From a checkpoint of a small image classifier: 0.907M parameters, soap at rate 0.0014.
Rows from block 5 of a small image classifier, named by matrix and row number. Each number is 128 + 32 x the weight over its row's rms, rounded and kept within 0 to 255. All counts start at 0. Numbers have three digits each. After the name is the row's rms in percent of the matrix's.
After each channel's rows are labels from the 100 images, of 14848, where the channel reaches its highest value: "peak at" is the part of the image that holds the peak; "top examples" is what is common among them. Only what is clearly more common there than usual is listed. The data: stained colorectal tissue patches (NCT-CRC-HE-100K). In brackets: how many of the 100, against the usual share in percent.
# pw: pointwise conv (model.blocks.5.pw.weight, 320x320x1x1), inputs 160-239

pw.222 099:191076117174157139142119077150138132107126129132035149147125113084130156143095123151085133136121151129150188146156141098126091082096079163143083202160122094091128153115117107078106120096080151153089132134175182071161146156207129142181129116
peak at: top left (44 vs 14.1); bottom left (33 vs 14.1)
top examples: tissue: lymphocytes (68 vs 11.1); tissue: normal colon mucosa (25 vs 8.8)

pw.17 104:141144106161082117110151166155195159182143125156117111072113154116104095111164124111069104098117080133208130182115180130122177127075121151163119112127120139167120154122097123138116109091157153154125168090180158072149129107187139123121128131
peak at: centre (26 vs 6.2)
top examples: tissue: normal colon mucosa (53 vs 8.8)

pw.185 110:147133141157189139154171120100091133111109165118092065141135199116066128156146115167108147163100124123051082140146152165132082159084083113094167155138084094112144110121125128101108141138171101162134110099129151186151090114140084156168147156
peak at: top left (33 vs 14.1)
top examples: tissue: tumour epithelium (62 vs 15.1)

pw.168 092:132093137150112141140105160136110163102137165135113155161121146118127129140134177106160191179171135148078149135106142148120157135178160174108115132151120115109089130169194094161117111044148120135131112090119206159073163079132096065124153157
peak at: centre (32 vs 6.2)
top examples: tissue: debris (29 vs 11.1); tissue: lymphocytes (28 vs 11.1)

pw.70 098:184059077125046112114045096105179103159150099137129092171173106155138100145126131096138168066131126153114119137118142191100079189136159130110178105089153104146138113128130127098178143155113140139126144114048134186126131097130103180115175132
peak at: bottom left (32 vs 14.1)
top examples: tissue: normal colon mucosa (28 vs 8.8)

pw.245 095:109108087182140111150108212156115087134170069136106099085167107060130160168151104073170125109167076149151098173144180116145153171141130057106138168156068115187099066146141166101112139127101131110130134092148188150159124098123140123121151105
peak at: top centre (34 vs 9.4)
top examples: tissue: smooth muscle (48 vs 13.4); tissue: normal colon mucosa (29 vs 8.8)

pw.253 093:077160194100123173106092133124131153083070107135105138089066097103127154189094152108182129092153122083097139144126093145109088143117124118108117125191107129168183190088191060123097169132179119096104195112130117097160077136174133163101080133
peak at: centre (44 vs 6.2)
top examples: tissue: lymphocytes (86 vs 11.1)

pw.261 113:102112112171068191159152138105160093113196168172105092117160116114117147157121130141058161150139112107150105110154145134147109190099153123135088156138160094154127130130120057070153130126143157146185145114111099156117115197108108166130130106
peak at: bottom centre (29 vs 9.4)
top examples: tissue: tumour epithelium (64 vs 15.1); tissue: normal colon mucosa (25 vs 8.8)

pw.99 100:110099153155152125122174070109090077085165139094157109138061108114067154134152158125180159163140133116151198147077139095150097091102156181158093127168166076137107127147077104070131131114121100061119124153130110104153156147114147152164127140
peak at: top left (37 vs 14.1)
top examples: tissue: normal colon mucosa (58 vs 8.8)

pw.156 093:119170080148108189147098100142122102141076136130143114148162168117158117082147166086145124116184078125143128149131179156118090064088094174134053122140116046088133067129166115172164092102148139180109110109141120165084125087143117155090176132
peak at: top centre (26 vs 9.4)
top examples: tissue: tumour epithelium (56 vs 15.1); tissue: normal colon mucosa (27 vs 8.8)

pw.216 098:134157141153124087092144074080111149139124124199093141104160131093089173127106120148097075131124091100160139138095130104132110197107126093127107078128126117148109156102109117116142090128095169122202128134115080121141117155180168056139149134
peak at: top left (36 vs 14.1)
top examples: tissue: tumour epithelium (49 vs 15.1)

pw.306 105:113177220099128148171185079143115144149137074092147208123042122113189125147151116102165162107118159139145153159147119146113092097141087104089118128135161145060117134092105123111106125151140136139136170101175074115089133154124080154134148143
peak at: top right (32 vs 14.1)
top examples: tissue: adipose tissue (39 vs 10.3)

pw.170 104:163139153179143146141090146165129105137128132147130141138126142124162097094133116114131099093056098177144146145025143141114087070097129110152120139153113110082106091138098104100090166111088138125094146112061110170127125046091162151102152154
peak at: top left (34 vs 14.1)
top examples: tissue: normal colon mucosa (27 vs 8.8)

pw.107 105:095117119117123144148086156137119125118102096129152185138162114119105138098153119100143133092121074089100086211147102118105195177058128081148175138099147129176114136145128165144182075138112155103158122122129133119146094136210127114138122104
peak at: top right (47 vs 14.1)
top examples: tissue: adipose tissue (41 vs 10.3)

pw.32 101:082119186095111054130093131115138132116142130156063127179104140158104098105141141130121154120104115152070131079132163081152179204087120105107100137110165098152116090130112115110149103120163165078175121154094141131122116141094100166145132118
peak at: centre (33 vs 6.2)
top examples: tissue: lymphocytes (38 vs 11.1); tissue: normal colon mucosa (27 vs 8.8)

pw.29 099:159174110147086139154167097148117119102094168199116102102103127142066150152115152162091187135138148106146131117183016086121100124175132069180153180154132140166146193119178083095093111101132178139134167170138138136157132124118107182141119154
peak at: bottom left (43 vs 14.1)
top examples: tissue: normal colon mucosa (37 vs 8.8)

pw.316 095:108148214179164137166096097088119109134148087161139081104094109102162181126152122134205199100163137125135098135100112153107090103088164065123082098110106121065109115130094061123122094159134114130147153155168111162090156116098170110110146163
peak at: bottom left (35 vs 14.1)
top examples: tissue: normal colon mucosa (33 vs 8.8)

pw.119 102:054133110121100177195124088142108151188188159182109084092046176098039202124142083138135146107112158169184086131116195150113160142149090156142132102153194101105068187084203156195148149151172167140121158162095146131149183137120132110158124129
peak at: bottom left (40 vs 14.1)
top examples: tissue: smooth muscle (68 vs 13.4)

pw.101 093:132159172139135069181107136146185156113107092112112220128173142157140167130152150179154173118148114143148077162090189121116126129149144148137080057067156158199055106110172113144106154131191211149124111088167171123173115126140095169144143110
peak at: bottom centre (27 vs 9.4); centre (26 vs 6.2)
top examples: tissue: lymphocytes (60 vs 11.1)