{
  "image_size": 32,
  "targets": ["tissue"],
  "kernel_size": 5,
  "init": "xavier_uniform",
  "eps": 1e-08,
  "max_precond_dim": 1024,
  "weight_decay": 0.2,
  "adamw_weight_decay_other_params": 0
}
Rows from block 5 of a small image classifier, named by matrix and row number. Each number is 128 + 24 x the weight over its row's rms, rounded and kept within 0 to 255. All counts start at 0.
Before each channel's rows are labels from the 100 images, of 14848, where the channel reaches its highest value: "top examples" is what is common among them. Only what is clearly more common there than usual is listed. The data: stained colorectal tissue patches (NCT-CRC-HE-100K).
# pw: pointwise conv (model.blocks.5.pw.weight, 320x320x1x1), inputs 160-239

top examples: tissue: cancer-associated stroma; tissue: normal colon mucosa
pw.67 [ 58 127 131 164 148 104 142 110 136 122 121 137 122  74 136 132 153 169 150 173 116  98 101 135 116 134 157 142 124 100 191 128 112 128 134 151 152 181 152 142 143 158 146 105  83 129 123 131 100 120 142 105 124 103 102 100  97 124 137 119 144 154 124 164 214 104 122 135 109 150  92 133 112  90 129 122 121 140 140 120]

top examples: tissue: smooth muscle; tissue: mucus
pw.88 [145  96 140 102 122  92 145 145 148 147 143 111 103 128 181  95 122 151 117 151 135 124 108 190 126 141 115 139 123 118 129 121 104 128 143 143 155 156  93 165 142 114 156 102 118 193 134 138 118 107 125 102 129 139 160 134 106 165 138 132 129 187  92 117  88 123 119 105 128 147 116 145 146 112 132 119 134 123 166 100]

top examples: tissue: smooth muscle
pw.176 [134 123  92 135 115 126 169 156 128 108 127 124 113 116 128 127 117  82  93 143 107 104 108 138 143 128 140  92 125  99 125 171 114 134 115 139 150 132 106 109  97 119 127 137 113  98 107  90 141 120 139 140 108 117 120  68 134 109  95 135 116 119 117 153 120  94 133 131 117 165 111 129 135 137 170 169 121 140 162 139]

top examples: tissue: cancer-associated stroma
pw.227 [149 130 113 188 138  78  96 116 115 125  85 175 130 140  85 142 154 109 153 106 165 108 140  93 149 153 149 108 108 108 127 127 107  99 120 155 121 163  96 103 112 157 122 140 181 122 112 131 112 148 133 117 110 118 107 121 134  91 162  58 151 133 105 144 134  87 121 125 133 180 144 112 142 120  69 138  91 135 108 130]

top examples: tissue: adipose tissue; tissue: normal colon mucosa
pw.177 [150 155 172 107 136 145 169 117 116 129 127 116 109  99 133 131 155 135 115 123 123 108 168 133 172  98 134 108 131  89 153 150 160 132 213 139 145 158 132 138 130 134 136 113 118 137 184 143 118 121 142  91 149 148 118 121 143 148 102 168 158 116  72 112 108 112 100 134 140 129 154 131 114 146 142  97  72 163 113 156]

top examples: tissue: smooth muscle
pw.61 [146  93 112 141 134 116 141 119  78 141 180  82 114 119 129 153 159  76 101 115  97 125 128  71 168 143 135 108 158 109  84 130 163 109 102 131 141 122 102 120 176 175 110 116 131 137 123 147 109 154 107  92  78 141 145 114 106  94 133 131 125 146 155 119 113 124 142 126 145 103 115 124 146 147 133 105 113 185  99 170]

top examples: tissue: smooth muscle
pw.297 [104 124 140 156 128 124 119 112 133 142  95 100 116 164 126 146 163  82 178 141 133 130 110  83 110 145 141 149 134 125  93 111  99 108 121 147  94 121 132 161 145 172 126 148 136 124 112 116 140 118  98 104 121  95 145 124 112 143 142 165 148 139 167 133 119 133 161 146  68 165 107 137 137 122  96 104 128 177 134 153]

top examples: tissue: smooth muscle
pw.319 [148 125 160 119 120 119 146 136 125 151  96  74 115 136 115 156 139 114 100 147 139 136 175 105  86 174 118 147  96 123 149 113  93 134 151 149 116 110  74 121 125 145 122 130 108  72 114 112 105 110 101 157 109 108 147 138 126 175 118 131 142 121 153 125 149 146 118 130 153 120  95 141 131 131 128 180 173 128 121  79]

top examples: tissue: debris
pw.90 [121 111 144 139  89 162 109 124 110 114 134 168  84 147 154 142 125 121 112 122 105 111 110 176 153 161 150 113  76 154  82 141 106 130 127 101 132 132 154 159  90 144 146 110 101 129 125 140 164 106 118 137 113 173 129  90 179 150 102 140 106 158 137 114 135  94 110 121 114 106 125 143 146 104 144 151 119 120  92 139]

top examples: tissue: normal colon mucosa
pw.182 [117 153 106 130 144 130 102 161 148 114 130 123  83 143 140 143 118  71 152 109 147 109 132 122  85 126 109 141 114 145 162 180 128 170 122 148 132 139 144  98 142 129 100 157  90 136 146 141 131 162 108 154 153 144 104 111 168 129  94  89 132 103 123 131 125  82 157 108  82  76 100 114 133 133 101 122  96 134 129 109]

top examples: tissue: lymphocytes; tissue: normal colon mucosa
pw.54 [ 89 117 165 103 100 148 142 136 121 167 125 103 146 129 104 133 133 123  96 141 103 154 122 110 143 108 159  97 119 160  90 138 159 146 149 144  95 162 122 145 163 113 110 107 100 115 164 184 151 142 129  99  96  98 139 112 191 124  86 155 139 152 155 124  96 153 115  60 124  88 106 142 144 189 130 108 137 106 129 136]

top examples: tissue: adipose tissue
pw.205 [153 123 142 140  89 138 107 152 107  95 131 119 149 155 141 121 111 111 127 112 117 143 120 131 107 151 184 103  94 130 101 132 138 160 111 116 136  96 139 151 149 124 141 144 146  97 152 142 130 105 119 103 145 110 129 152 127 109 104 128 119 108  90 115  96 120 130 148 160 109 140 126 167 168 177 116 165 149 179 122]

top examples: tissue: tumour epithelium
pw.96 [136 123 143  96 114 148 110 174 108 163 139 108  96 141  87 120  91 164 142 188 127 129 110 142 139 143  94 145 155 162  80 150 114 137 105  89 104  96 119 110 169 128 113 181 112  55 151 129 131 131 122 118 136 100 144 110 109 149 125 155 130 158 112 129 130 171 151 172 102 126 123 124 126 146 114 144 137 135 136 127]

top examples: tissue: tumour epithelium
pw.279 [129 151 111 130 139 122 163 116 135 107 109 104 157 140  92 120 118 136 105  84 121 107 120  93 129 155 146 136 178 135 146  95 149 120 201 146 159 125 142 110 123 122 134 119 106 132 100  92 107 140 126 157 187 172 112 151 161 116 130  88 141 124 115 162 118 101 106 186 134 127  77 118 131 143 103 168 118 102 102 132]

top examples: tissue: mucus; tissue: adipose tissue
pw.57 [171 173 142 115 118 124 117 114 123  96  97 136  94 127 157 145 115 154 110 135 115 143 133  76 134 135 142 131 142 122 125  91 127 143 119 179 129 150 173 108 143 106 155 111 115 110 119 115 136 123 108 108 120 114 106 133 138 107 152 125 139  79 132 117 124 117 125 144 118  84 151 145 128 130 156 148  69 123 123 171]

top examples: tissue: tumour epithelium
pw.163 [102 140 136 151 115 134 109 123 137 130 112 124 158 118  83 107  79 118 134 140 125 108  80 159 131 128 122 112 171 135  96 147 106 126 173 128 155 133 125 123 133 149 138 129 121 102 142 117 111  98 138 104 133 150 110 144 134 129 137 130  96 147 135 213 118 121 145 142 115 170 137 170 119 167 109 145 111 166 165 121]

top examples: tissue: adipose tissue
pw.13 [176 136 123 100  76 125 134 138 132 134 124 171 150  71  82 120 144 136 113 137 122  96 125 112 106 107 120 130 126 121 136  85  75 157 135 138 141 113 109  91 158  87 137  94 130 142 141 128 124 157 153  84 161 157 119 163 121 124  83 132 141 121 120 134 130 172 121 122 132 118 183 106 143 118 106 114 108 146 165 189]

top examples: tissue: mucus
pw.135 [151  81 120  86 138  89 107 141 179  99 123 112  88 132 117 106 173 139  94 121 143  71 138 123 156 151 119 124 123  99  91 144 140 139 105 130 161 116 110 151 113 125 129 104  99 124 128 102 102  99 140 186 145 149 115 153 160 157  86 157 124 139 134 121 140 120 145 105 101 100 148  84 148 140  71 119 139  93 126 171]

top examples: tissue: lymphocytes
pw.115 [151  87 132 104 133  90 127 102 143 134 172 126  98 142 106 100  81  76 147 156 114 105 121 123 147 131 124 111  91 139 136 122 126 119 127 123 153 148 138 156 130 113 107 142 181 147 100 147 102 108 132 119 131 122 142 139 136 117 148 151 118 157  80 180 155 144 103 167  92 137 140 129 124 124 145 188 117 147 157 104]

top examples: tissue: lymphocytes; tissue: normal colon mucosa
pw.65 [123 136 155 128  81  86  91 150 122 154 160  90 160 128 158 126  73 163 154 118 157 144 120 115 117 156 169  95 120 159 190 121  90  95 163 141  98 126 110 142  96 108 120 131 159 150 123 125 129 116 108 152 122 138 153 154 128 121  98 125 150 127 116 140 107 136 157 144 128 159 170 101 127 124 157 114 159 104  98  99]

top examples: tissue: tumour epithelium
pw.218 [143 144 136  99 143 170 134  96  81 116 175 157 122 100 118 133 116 163 126 102 109  94 108 130  90 143  89  71 153 149 167 147 111 146 116 115 118 109  91 137 130 141 138 100 117 116 119  97 123  91 123 171 143 137 159 112 152 142 128 172 139 114 103 138 105 106 128 125 123 137  99  94 122 111 124 115  86 142 136 135]

top examples: tissue: mucus
pw.121 [ 97 140 151 163 117 102 128 109 105 128 121  94 120 110 117 122 126 105 113 151 122 106 158 156 160 145  83 134 119 121  91 141  79 149 158  96 124 136 137 158 147 119  85 122  82 131 100 106 132 104 181 102 131 160 102 165 116 132 162 122 143 119  97 107 109  95 168 115 106 116 148 132  98 161 117 153 174 130 102 116]

top examples: tissue: adipose tissue
pw.256 [107 127 134 126 176  94 140 110 125 143 108 106 121 123 127 111  75 150 106 147 131 130 130 151 151 132 132 123  82 157 114 107 147 133 121 146  89  91 138 130 138 133 118  95 172 140 152  79 107  57 115 126 151 141 161 117 141 135 103 149 101 106  64 137  86 159 129 162 119 145 135 155 100 129 152 128 135 126 156 126]

top examples: tissue: smooth muscle
pw.36 [123 121 146  85 151 167 150 114 128 134 132 139 122  96  86 171 121 152 161 150 125 126 108 135 143 139 142  86 105 153 123 120 131 126 113 138 137 123 106  85 109 118 127  96 152 141 129 115 126  89 124  84 109 154 121 127 147 127 110 140 126 126  82 131 145 148 152 150 116 128 159 184 121 146 140 103 142 133 132 148]

top examples: tissue: mucus
pw.220 [118 132 130  85 140 110 113 127 117  94 115 157 126 133 122  93 135 145 110 110 110 126 136 119 102 117 128 165 125 143 105 111 107 157 131 120 149 128  89 120 124 101 136 133 116 173 131 101 134 160 129 119 161 118 120 155 116 143 182 130 113 149 138 135 150 153 139 125 121 180  82 119 130 115 123 142 126 132 140  96]

top examples: tissue: debris
pw.153 [118  86 144  77 148 139 120 119 110  95 110  94 130 106  94 152 132 111 128 135 108 116  82 100 163 114  96 114 130 151 141 140 120 123 116 103 151 139  55  94 134 133 111 117 151 163 125 173 135 116 115 138 147 162 132 118 138 174  84 131 145 138 129 139 141 133 159 116  96  96 151 158 116 126 104 108 108  87 104 161]

top examples: tissue: mucus
pw.10 [151 159 144 141 107 133  98 108  99 120  90  96 116  95 141 141  95 107 138 109 134 118 116 171 160 128 122  95 164 121 128 121 135 144 135 150 103 125  92 176  90 143 116 109 166  96 113 172 131 152  69 140 164 122 144  93  96 125 105 119 148 130 138 146 126 129 114 111 111 148 153 149 144 136 103 175 150 106 116 117]

top examples: tissue: adipose tissue; tissue: normal colon mucosa
pw.162 [104 124 143 134 152 135 104 129 141 114 147 116 121 137 153 162 108 100 114 124  84 117 107 165 175 128 111 124 142 120 124  97 147 135 137  78 142 103 157  81 118 165 145 149 110 155 123 114 136 162 155 104 134  98 128 135 105 109 114 140 117 145 143 132 167 130  92 110  84 117 130 209 105 156 111 147  97 125  82 101]

top examples: tissue: normal colon mucosa
pw.53 [138 105 119 147 128 145 132 159 163 121  85 114 123  84 101 125 114 143 132 130 134 115 152 110 182 130 140 110 131  95  99  93 154 125  88  81  90  51 146 111 104 131 196 156 100 102 103 155 107 120 111  83  62 144 109 113  94  85 147 135 156 129 211 164  82 116 151 122 104 119 105 125 154 117 141 146 148 145 147 165]

top examples: tissue: debris
pw.241 [164  90 130 132 174  73 129 139 169 126 123 103 127 117 183 130 146 121 149 133 113 123  89 160 159 164 149 105 127  91 139 151 154 136 142  97 149 113 110 128 100 120  99 149 145 143 121 164 136 172 145 147  96  73 137 108 161 123 137 114 153 102 156 123 133 108 131 156 119  97 130 109 146 121 161 135 142  96 127 123]

top examples: tissue: cancer-associated stroma
pw.63 [ 51 127 125  86  66 144  79 153 118 104 137 144 132 122 114 117 102 124 117 127 121 105  71 142 140 110 167 131 148 159 128  91 115 146 153 134 122 117 159  75 146 111 156 107 104  79 123  81 149 152 144 162 126 148  96 130 137 135 152 129 138 111  99 120 110 114 107 103 158 109 149 130 117 102  91 163 128 148  91 116]

top examples: tissue: adipose tissue
pw.274 [160 153 140 170 101 135 101 113  92 113 115  89 153 116 132 135 103 103 104 151 128 181 111 127 148 146 109 127 115 119 138 113 112 145  98 141 127 142 127 114 159 152 162 120 131 143 164 124 125 138 161 104 104 115  94  97 117 130 139 114 165 177 128 162 111 162 139 157 116 100 153 120 205 141 162 128 160 154 150 141]

top examples: tissue: tumour epithelium
pw.199 [175 164 102 134 145 129 132 149 150 155 125 113 141 119 123 123 105 146 148  92 143 123 179 154 159 156 137 136 142 117  86 132  81 121 168 122  70 166 120 135 115 153 115 122 122 215 172 139 203 128 157 112 116 128 157 126 166 116 100 134  88 107 167 121 109 164 121 140 126 129 194 113 157 125 121 111 133 119 143 110]

top examples: tissue: adipose tissue
pw.85 [127 101 176 149 135 122 111 118 125 148 141 122 141 136 134 122 126 124 118 121 142 111  95 142 119  82  99 142 162 149  92 137 103 138 143 147 150  97 109 126 104 100 183 104 136 164 139 111  97 110  99 107 117 109 149 113 117 129 171 123 123 130 127 114  98 102 114  99  93 110 101 117 138 156 165 118 136 162 188 138]

top examples: tissue: mucus
pw.276 [168 152 139  88 136  92  62 133 122 158 121  97 135 152 152 104 135 113 130 158 160 160 133 154 119 117 157 106 118 127 120  97 140 153 111 117 127 119 106 126 128  99 151 142 108  86 133 148 117 131 146 123 154 100 125 137 144  80 132 106 114  91 164 120 143 123 137 143 157 115 110 116 173 161 153 139 158 114  91 119]

top examples: tissue: mucus
pw.224 [165 121 157  95 153 103 150 146 167 109 103 147 142 117  65 136  85 113  97 148 157 124 139 198 140 158 107  82 125 119 109 140 134 134 126 115 152 100 161 163  97 105 111  85 129 123 143 139  96  89 108  98 133 160 114 115 130 141 122 129 130 133 139 147 160 106 110 103 141 121 133 141 127  72  90 124 109  70 118  98]

top examples: tissue: cancer-associated stroma
pw.23 [112 166 133  89  92  98 140 126 144  96 130  94 125 119 101 156 158 147 103 135 136 134 128 152 110 133 149  90 121 164 144 129  71 100 170 140 139 130  95 128  87 139 139 131 160 128 110 152 112 120 107 111 123 110 139 135 128 143 131  96 114 130 133 115 162 107 119 159  54 127 105  91  82 130 197  93 121 110 114 132]

top examples: tissue: mucus
pw.166 [152 137 121 117 112 127  95 137  79 104  81 134 131 150 139 201 146 139 113 134 110 182 124 130  89 131 104 133 146 164  98 157 126 113 116 150 130 133 137 103 168 142 154 100 123 112 117 130 113 107 154 143  99 141 123 109  70 169 162 169 126 180  50  97  88  76 128 134 111 165 101 186 124 109 133 114 116 107 128 168]

top examples: tissue: mucus
pw.100 [190 121 106 114 108 136 140 120 135 141 118 108 104 150 107 186  98  89 146 116 130 158 144 154 161 145 151 101 206 113 153 113  94 123 107 118  97 120 140 154  99 131 191 131 134 100 149 126 124 147 116 172 129 165 146 141 104 128 139 112 126  84 179 107 140 109  98 163 118 103 123 162 145 138 149 134 141 155 180 157]

top examples: tissue: adipose tissue
pw.16 [131 132 129 190 167 115 150 122 163 104 139 149 151 143 101 120 115 154 127  63 102 113 112 139  60 132 113 139 173 109 179 149 141 139 112 134 137 112 123 131 172 117 106 102 123 101 115 111 118  81 132  91 119 106 110 149 125 121  99 176 133 144  66 117 135  95 131 151 123 142 112 136 133 171 112 116 109 108 124 165]

top examples: tissue: debris; tissue: smooth muscle
pw.21 [ 73 126 126 144 119 105 138 109 125 147 111  93 137 161 141 129 136 139 116 130 143 105 137 149 115 141 144 108 120 155 155 160 122 110 161 141 107 124 177 139 132 163 149 107 112 141 157 115 182 140 138 100 153 151 137 100 143  90 152 106 114 122 174 164 111 142 102 142 130 155 136 146 117 144 117  86 123 128 125 129]

top examples: tissue: smooth muscle
pw.294 [146 115 139 180 142 108 145 102 102 119 128  99 143 165 122 192 142 128 128 142 138 109 102 128 171 138 104 117 136 105  78 142  97 145 125 155 141 127 127  95 121 114 121 136 156 110  85 133 157 164 134 112 180 153 150 109 114 151 104 105 119 119 125 118 138 174 121 149 123 120 117 115 107 116 164 149 122 119  98 142]

top examples: tissue: smooth muscle; tissue: adipose tissue
pw.5 [112 125 115 152 173 156 157 105  88  88 185 147 101  90 118 109 121  94 136 118 130  83  95 100 170 126 159 142 180 144 146 110 135 133 127  94 130 111 123 165 138 121 124 158 103 131  97 111 105 122 143  82 154 114 125 129 121 106 145 130 138 104 129 120 128 108 143 114 164 113 107  89 144 103 141 106  98 122 132 143]

top examples: tissue: lymphocytes
pw.189 [188  85 111 101 160 137 130 149 172 120 110 120 221 104 147 145 110 141 147 105 114 124 137 136  94 145  91 126 136 157 112 139 172 114  84 118 139 108 167 145 122 133 125 138 160 122 109 126 165 154 124 122 112 149 136 163 143 101 106  89 153 135 128 206 107 120 100 134 150 160 105 141 147 146 181 155 144 102 149  96]

top examples: tissue: smooth muscle
pw.150 [128 124 124 140 114 160 122 106 134  95 147 149 141 133  90 156 109 110 114  99 137  95  91 136 125 136 103 123 127 109 175 127 111 141 119 102 115 110 172 125 136 117 121 173 124 118 162 141 188 110  99  81 132 124 124 150 155 149 133 119 142 182 132 136 114 117 108 153  92 143 118  85 129  97 117 103 119 125 123 103]

top examples: tissue: tumour epithelium
pw.86 [142 127 146 147 131 195 145 115 158 135 132 117 122 157 116 100 100 103 121 174 128 153  97 172 143 111 128 155 120 135 111 110 114 103 108 153 143 110 127 126 113 118 112 185  93 100 120 113 129 138 132 118 104 159 143 131 146 151 145 140 135  85 112  78 131 126 133 120 141 120 117 118 116 107 166 117 110 143 108 140]

top examples: tissue: smooth muscle
pw.221 [140 116 145  94 150 172 169 118 107 117 110  97 105 142  97 110 153 122 119 153 125 146 116 127 102 142  73 133 134 135 120  88 128 123 172 110 109 116  80 153 170 120 143 163 157 129 184 110 119 124 139  89  98 123 135  99 104 143 123 118 106 148  99 107 167 127  93 140  81 123 152 100 129 169 124 157 134  98 131  88]

top examples: tissue: smooth muscle
pw.167 [150 140 114 133 127 159 127 149 148 124  89 165 182 137 120 156 145 128  95 122 130 105 132 135 158 163 144 157  93 106  96 129 123 142  86 126 139  64 159 172 161 131 131 117  99 140  76 119 131  86 120 115 116 136 139 122 143 156 149 145 120 122 118 148 132 140  47  97 113 101 151 112 117 131  81 115 122 143 145 130]

top examples: tissue: adipose tissue
pw.89 [119 111 118 166 151 112 120 129 163 115 134 126 135 157 168 134 139 152 113 137 127  85 127 117 100 104 112 138 127 128 177 146 129 137 124 144 125 174 114 138 138 135 121 133 123 108 130 140 136  95 109 129  89  77 127  75 117 186 163 178 122 108 100 148 169 122 150 136 101 130 124 131 114 135 132  95 132 138 139 185]

top examples: tissue: adipose tissue
pw.286 [112  98 149 122  85 114 112 152 109 121 158  89 164 127 116 100 127 161 148 136 122 133 146  82 124 130 122 136 111 156 129 141 108 123  96 145 116 113 141 113 113 126 129 143 149 121 120 139 116 123 140  98  71 118 147 192 153 144 117 112 133 133 140  96 104 131 147 150 102 117  93 144 140  93 125 110 120 138 137  78]

top examples: tissue: adipose tissue; tissue: normal colon mucosa
pw.211 [132  90 157  55 128 114 125 115 137 139 167 149 119  81 110 129 128 151 120 119 160 117 102 150 137 173  91 102  98 136 147 114 100 171 138 113 126 144  98 119 126 120 136 123 100 151 140 147  89 170 141 140 115 108 114 111 115 103 166 147 110 127 112 120 144 136 130 129 128 136 103 121 135 118 155 143 100 134 102 162]

top examples: tissue: adipose tissue
pw.60 [ 88 125 109 107 100 126 105 126 146  96 119 142  93 114 148 133 110 140  81 123 126  87 105 191 106 138 136 105 126 112 133 124 107 156 114 117  95 140 143 116 149 127 191 125 150 112 107  56 118 149  96 121  85 140 152 161 116 113 132 122 137  62 111 129 149 115 144 140 108 189 140  94 138 137 140 137  74  95 166 173]

top examples: tissue: mucus; tissue: normal colon mucosa
pw.81 [147 137  85 110 130 111 152 116 104 103 128 142 117 137 126 119 118 118  97 155 136 121  99 114 147  81 183  83 123 131  73 130 109 137 123 140 116 158 141 154 121 141 158 102 140  87 166 111  90 129 126 126 144  97 163 147 163 171 134 132 108 151 105 116 141 181 121 134 133 139 158 113 172 107 115 100  60 139 165 137]

top examples: tissue: normal colon mucosa
pw.313 [126 125 153 120 175  88 153 129 155 108 112 128 132 108  96 112 173 137 131  91 127 107 102 184 105 116 112 104 118 127 186  88 157 169  82 122 149 171 141 119 145 125 129 153 117 124 130 123 119 100 162 106 119 132 146  97 166 146 128 144  94 149 108 122 125 113  74 145 135 124 123 122  85 131  65 133 145 109 103 133]

top examples: tissue: normal colon mucosa
pw.25 [147 115 125 165 130 140 172  91 134 151 134 107 157 168 120 143 117 146 119 189  79  80 133 110 122 136 156 136 126  98 161 102 128 133  75 150 161  94 131 126 136 138 138  76 110 139 117 133  97 177 104 115 144  97 108 124 102 110 125 122 141 112 123 127 124 166 154 117 153 121 121 140 118 140  90 105 131 133 125 109]

top examples: tissue: smooth muscle
pw.117 [153 133 174 101 110 101  91 155  86 125 129 149 108  87  99 137  90 155 109 132 117 105 148 140 112 145 132 112 136 144 151 118 153 124 104 146 119  79 129 156 137 128 147 156 130 131 162 150 132 106 124 157  87 147 116 120 107 111  82 109 150 108 164 160 152 116 144 130 149 120 118 139 119  98 147 116 137  97 126 122]

top examples: tissue: smooth muscle
pw.317 [115 131 114 142 169 163 146 132 147 126 139  97 169 144 148 110 141 132 110 130 122 130 154 141 159  89 125 112 152 147 131 168 124 141 170  65 128  85 154 126 141 135 181 163 116 118  92  93 167 112 121 127  93 136 122 134 149 116 140 135 124 118  87 135 134  92 131  84  97 152 137 115 160 117 175 103 111 143  92 127]

top examples: tissue: normal colon mucosa
pw.198 [ 90 133 105 136 151 110  99 116 125 112 119 186 110 154 118  86  98 117 121 153 104 139 124 121 137 171 126 122  96 181 187 126 141 136 151  76 111 139 121  83  98 135 129 151 161 115 134 128 128 123 126 120 131 102 128 135  90 103 130  89 137 134 164 154 135 109 111 111  99 124 154 100 144 141 139 132 130 156 161 153]

top examples: tissue: adipose tissue; tissue: mucus
pw.173 [146 150 128 128 137 148 153 140 139 168 131 156 113 126 173 121 104 160 131 135 120  93 109 134  91 156 128 156 120 170 124 103 116 140 147 166  93 114 119 154 122 180 125 178 109 103 123 159 135 165 152 146 106 107  84 141 109 114  90 134 125 202 104 160 109 132 163 133 129 155 114 153 130 135 209 129  95 145  93 116]

top examples: tissue: smooth muscle
pw.15 [118 154  85 132 164 163 118 147 132 137 135 132 122 134 123 108  71 110 107  98  87  98  81 140 109 152 119 100 138 194  96 120 159 134 122 132  78  89 117 118 121 116 132 170 134 137 120 160 116 108 151 146 153 131 135 135 146 132  74 132 127 149  69 139 128 124 121 106 149 137 138 103 141 174 125  81 134  97 146 125]

top examples: tissue: normal colon mucosa
pw.145 [132 196 127 169 160 102  98 145 112 126 142 132 134 120 115 111 119 185 136 125 191 135 146 186 184 123 126 120 160 155 141  89 126 126 104 132 101 132 168 118 166 158 142 149  97  83 137 124 101 114 109 131 118  95 137 120 125 127 165 137 102  95 146 129 102 108 127 130 140  77 104 101 172 107 129 114 105 118 120 146]

top examples: tissue: lymphocytes
pw.232 [ 84 129 159  99 120 128 112 187 145 119 154 167 111  98 120 155  88  99  86  92 120 128 161 153  98 127 121 129 140 151  67 142 132 139 177 150 108  99 110 137 153 171 173 128  98 131 154 147  79 114 128 130  77 129 105 117 142 132  84 152 140 113 131 142 142 108 150 101 138 172 132 183 124 179 113 123 167  94 164 150]

top examples: tissue: smooth muscle
pw.40 [112 133 151 121  85 151 134 149 138 125 133 161 142 131 174 163 117 127 125 138 154 134  78 147  87 108 159 185 125 182  93 147  95 124 135  93 135 161 140 113 108 139 132  95 104 153  88 152 142 112 151 157 128 157 137 142 156 113  70 127  58 148 125 152 123 118 135 124 113 159 153 168 106 134  86 142 123 181 134 149]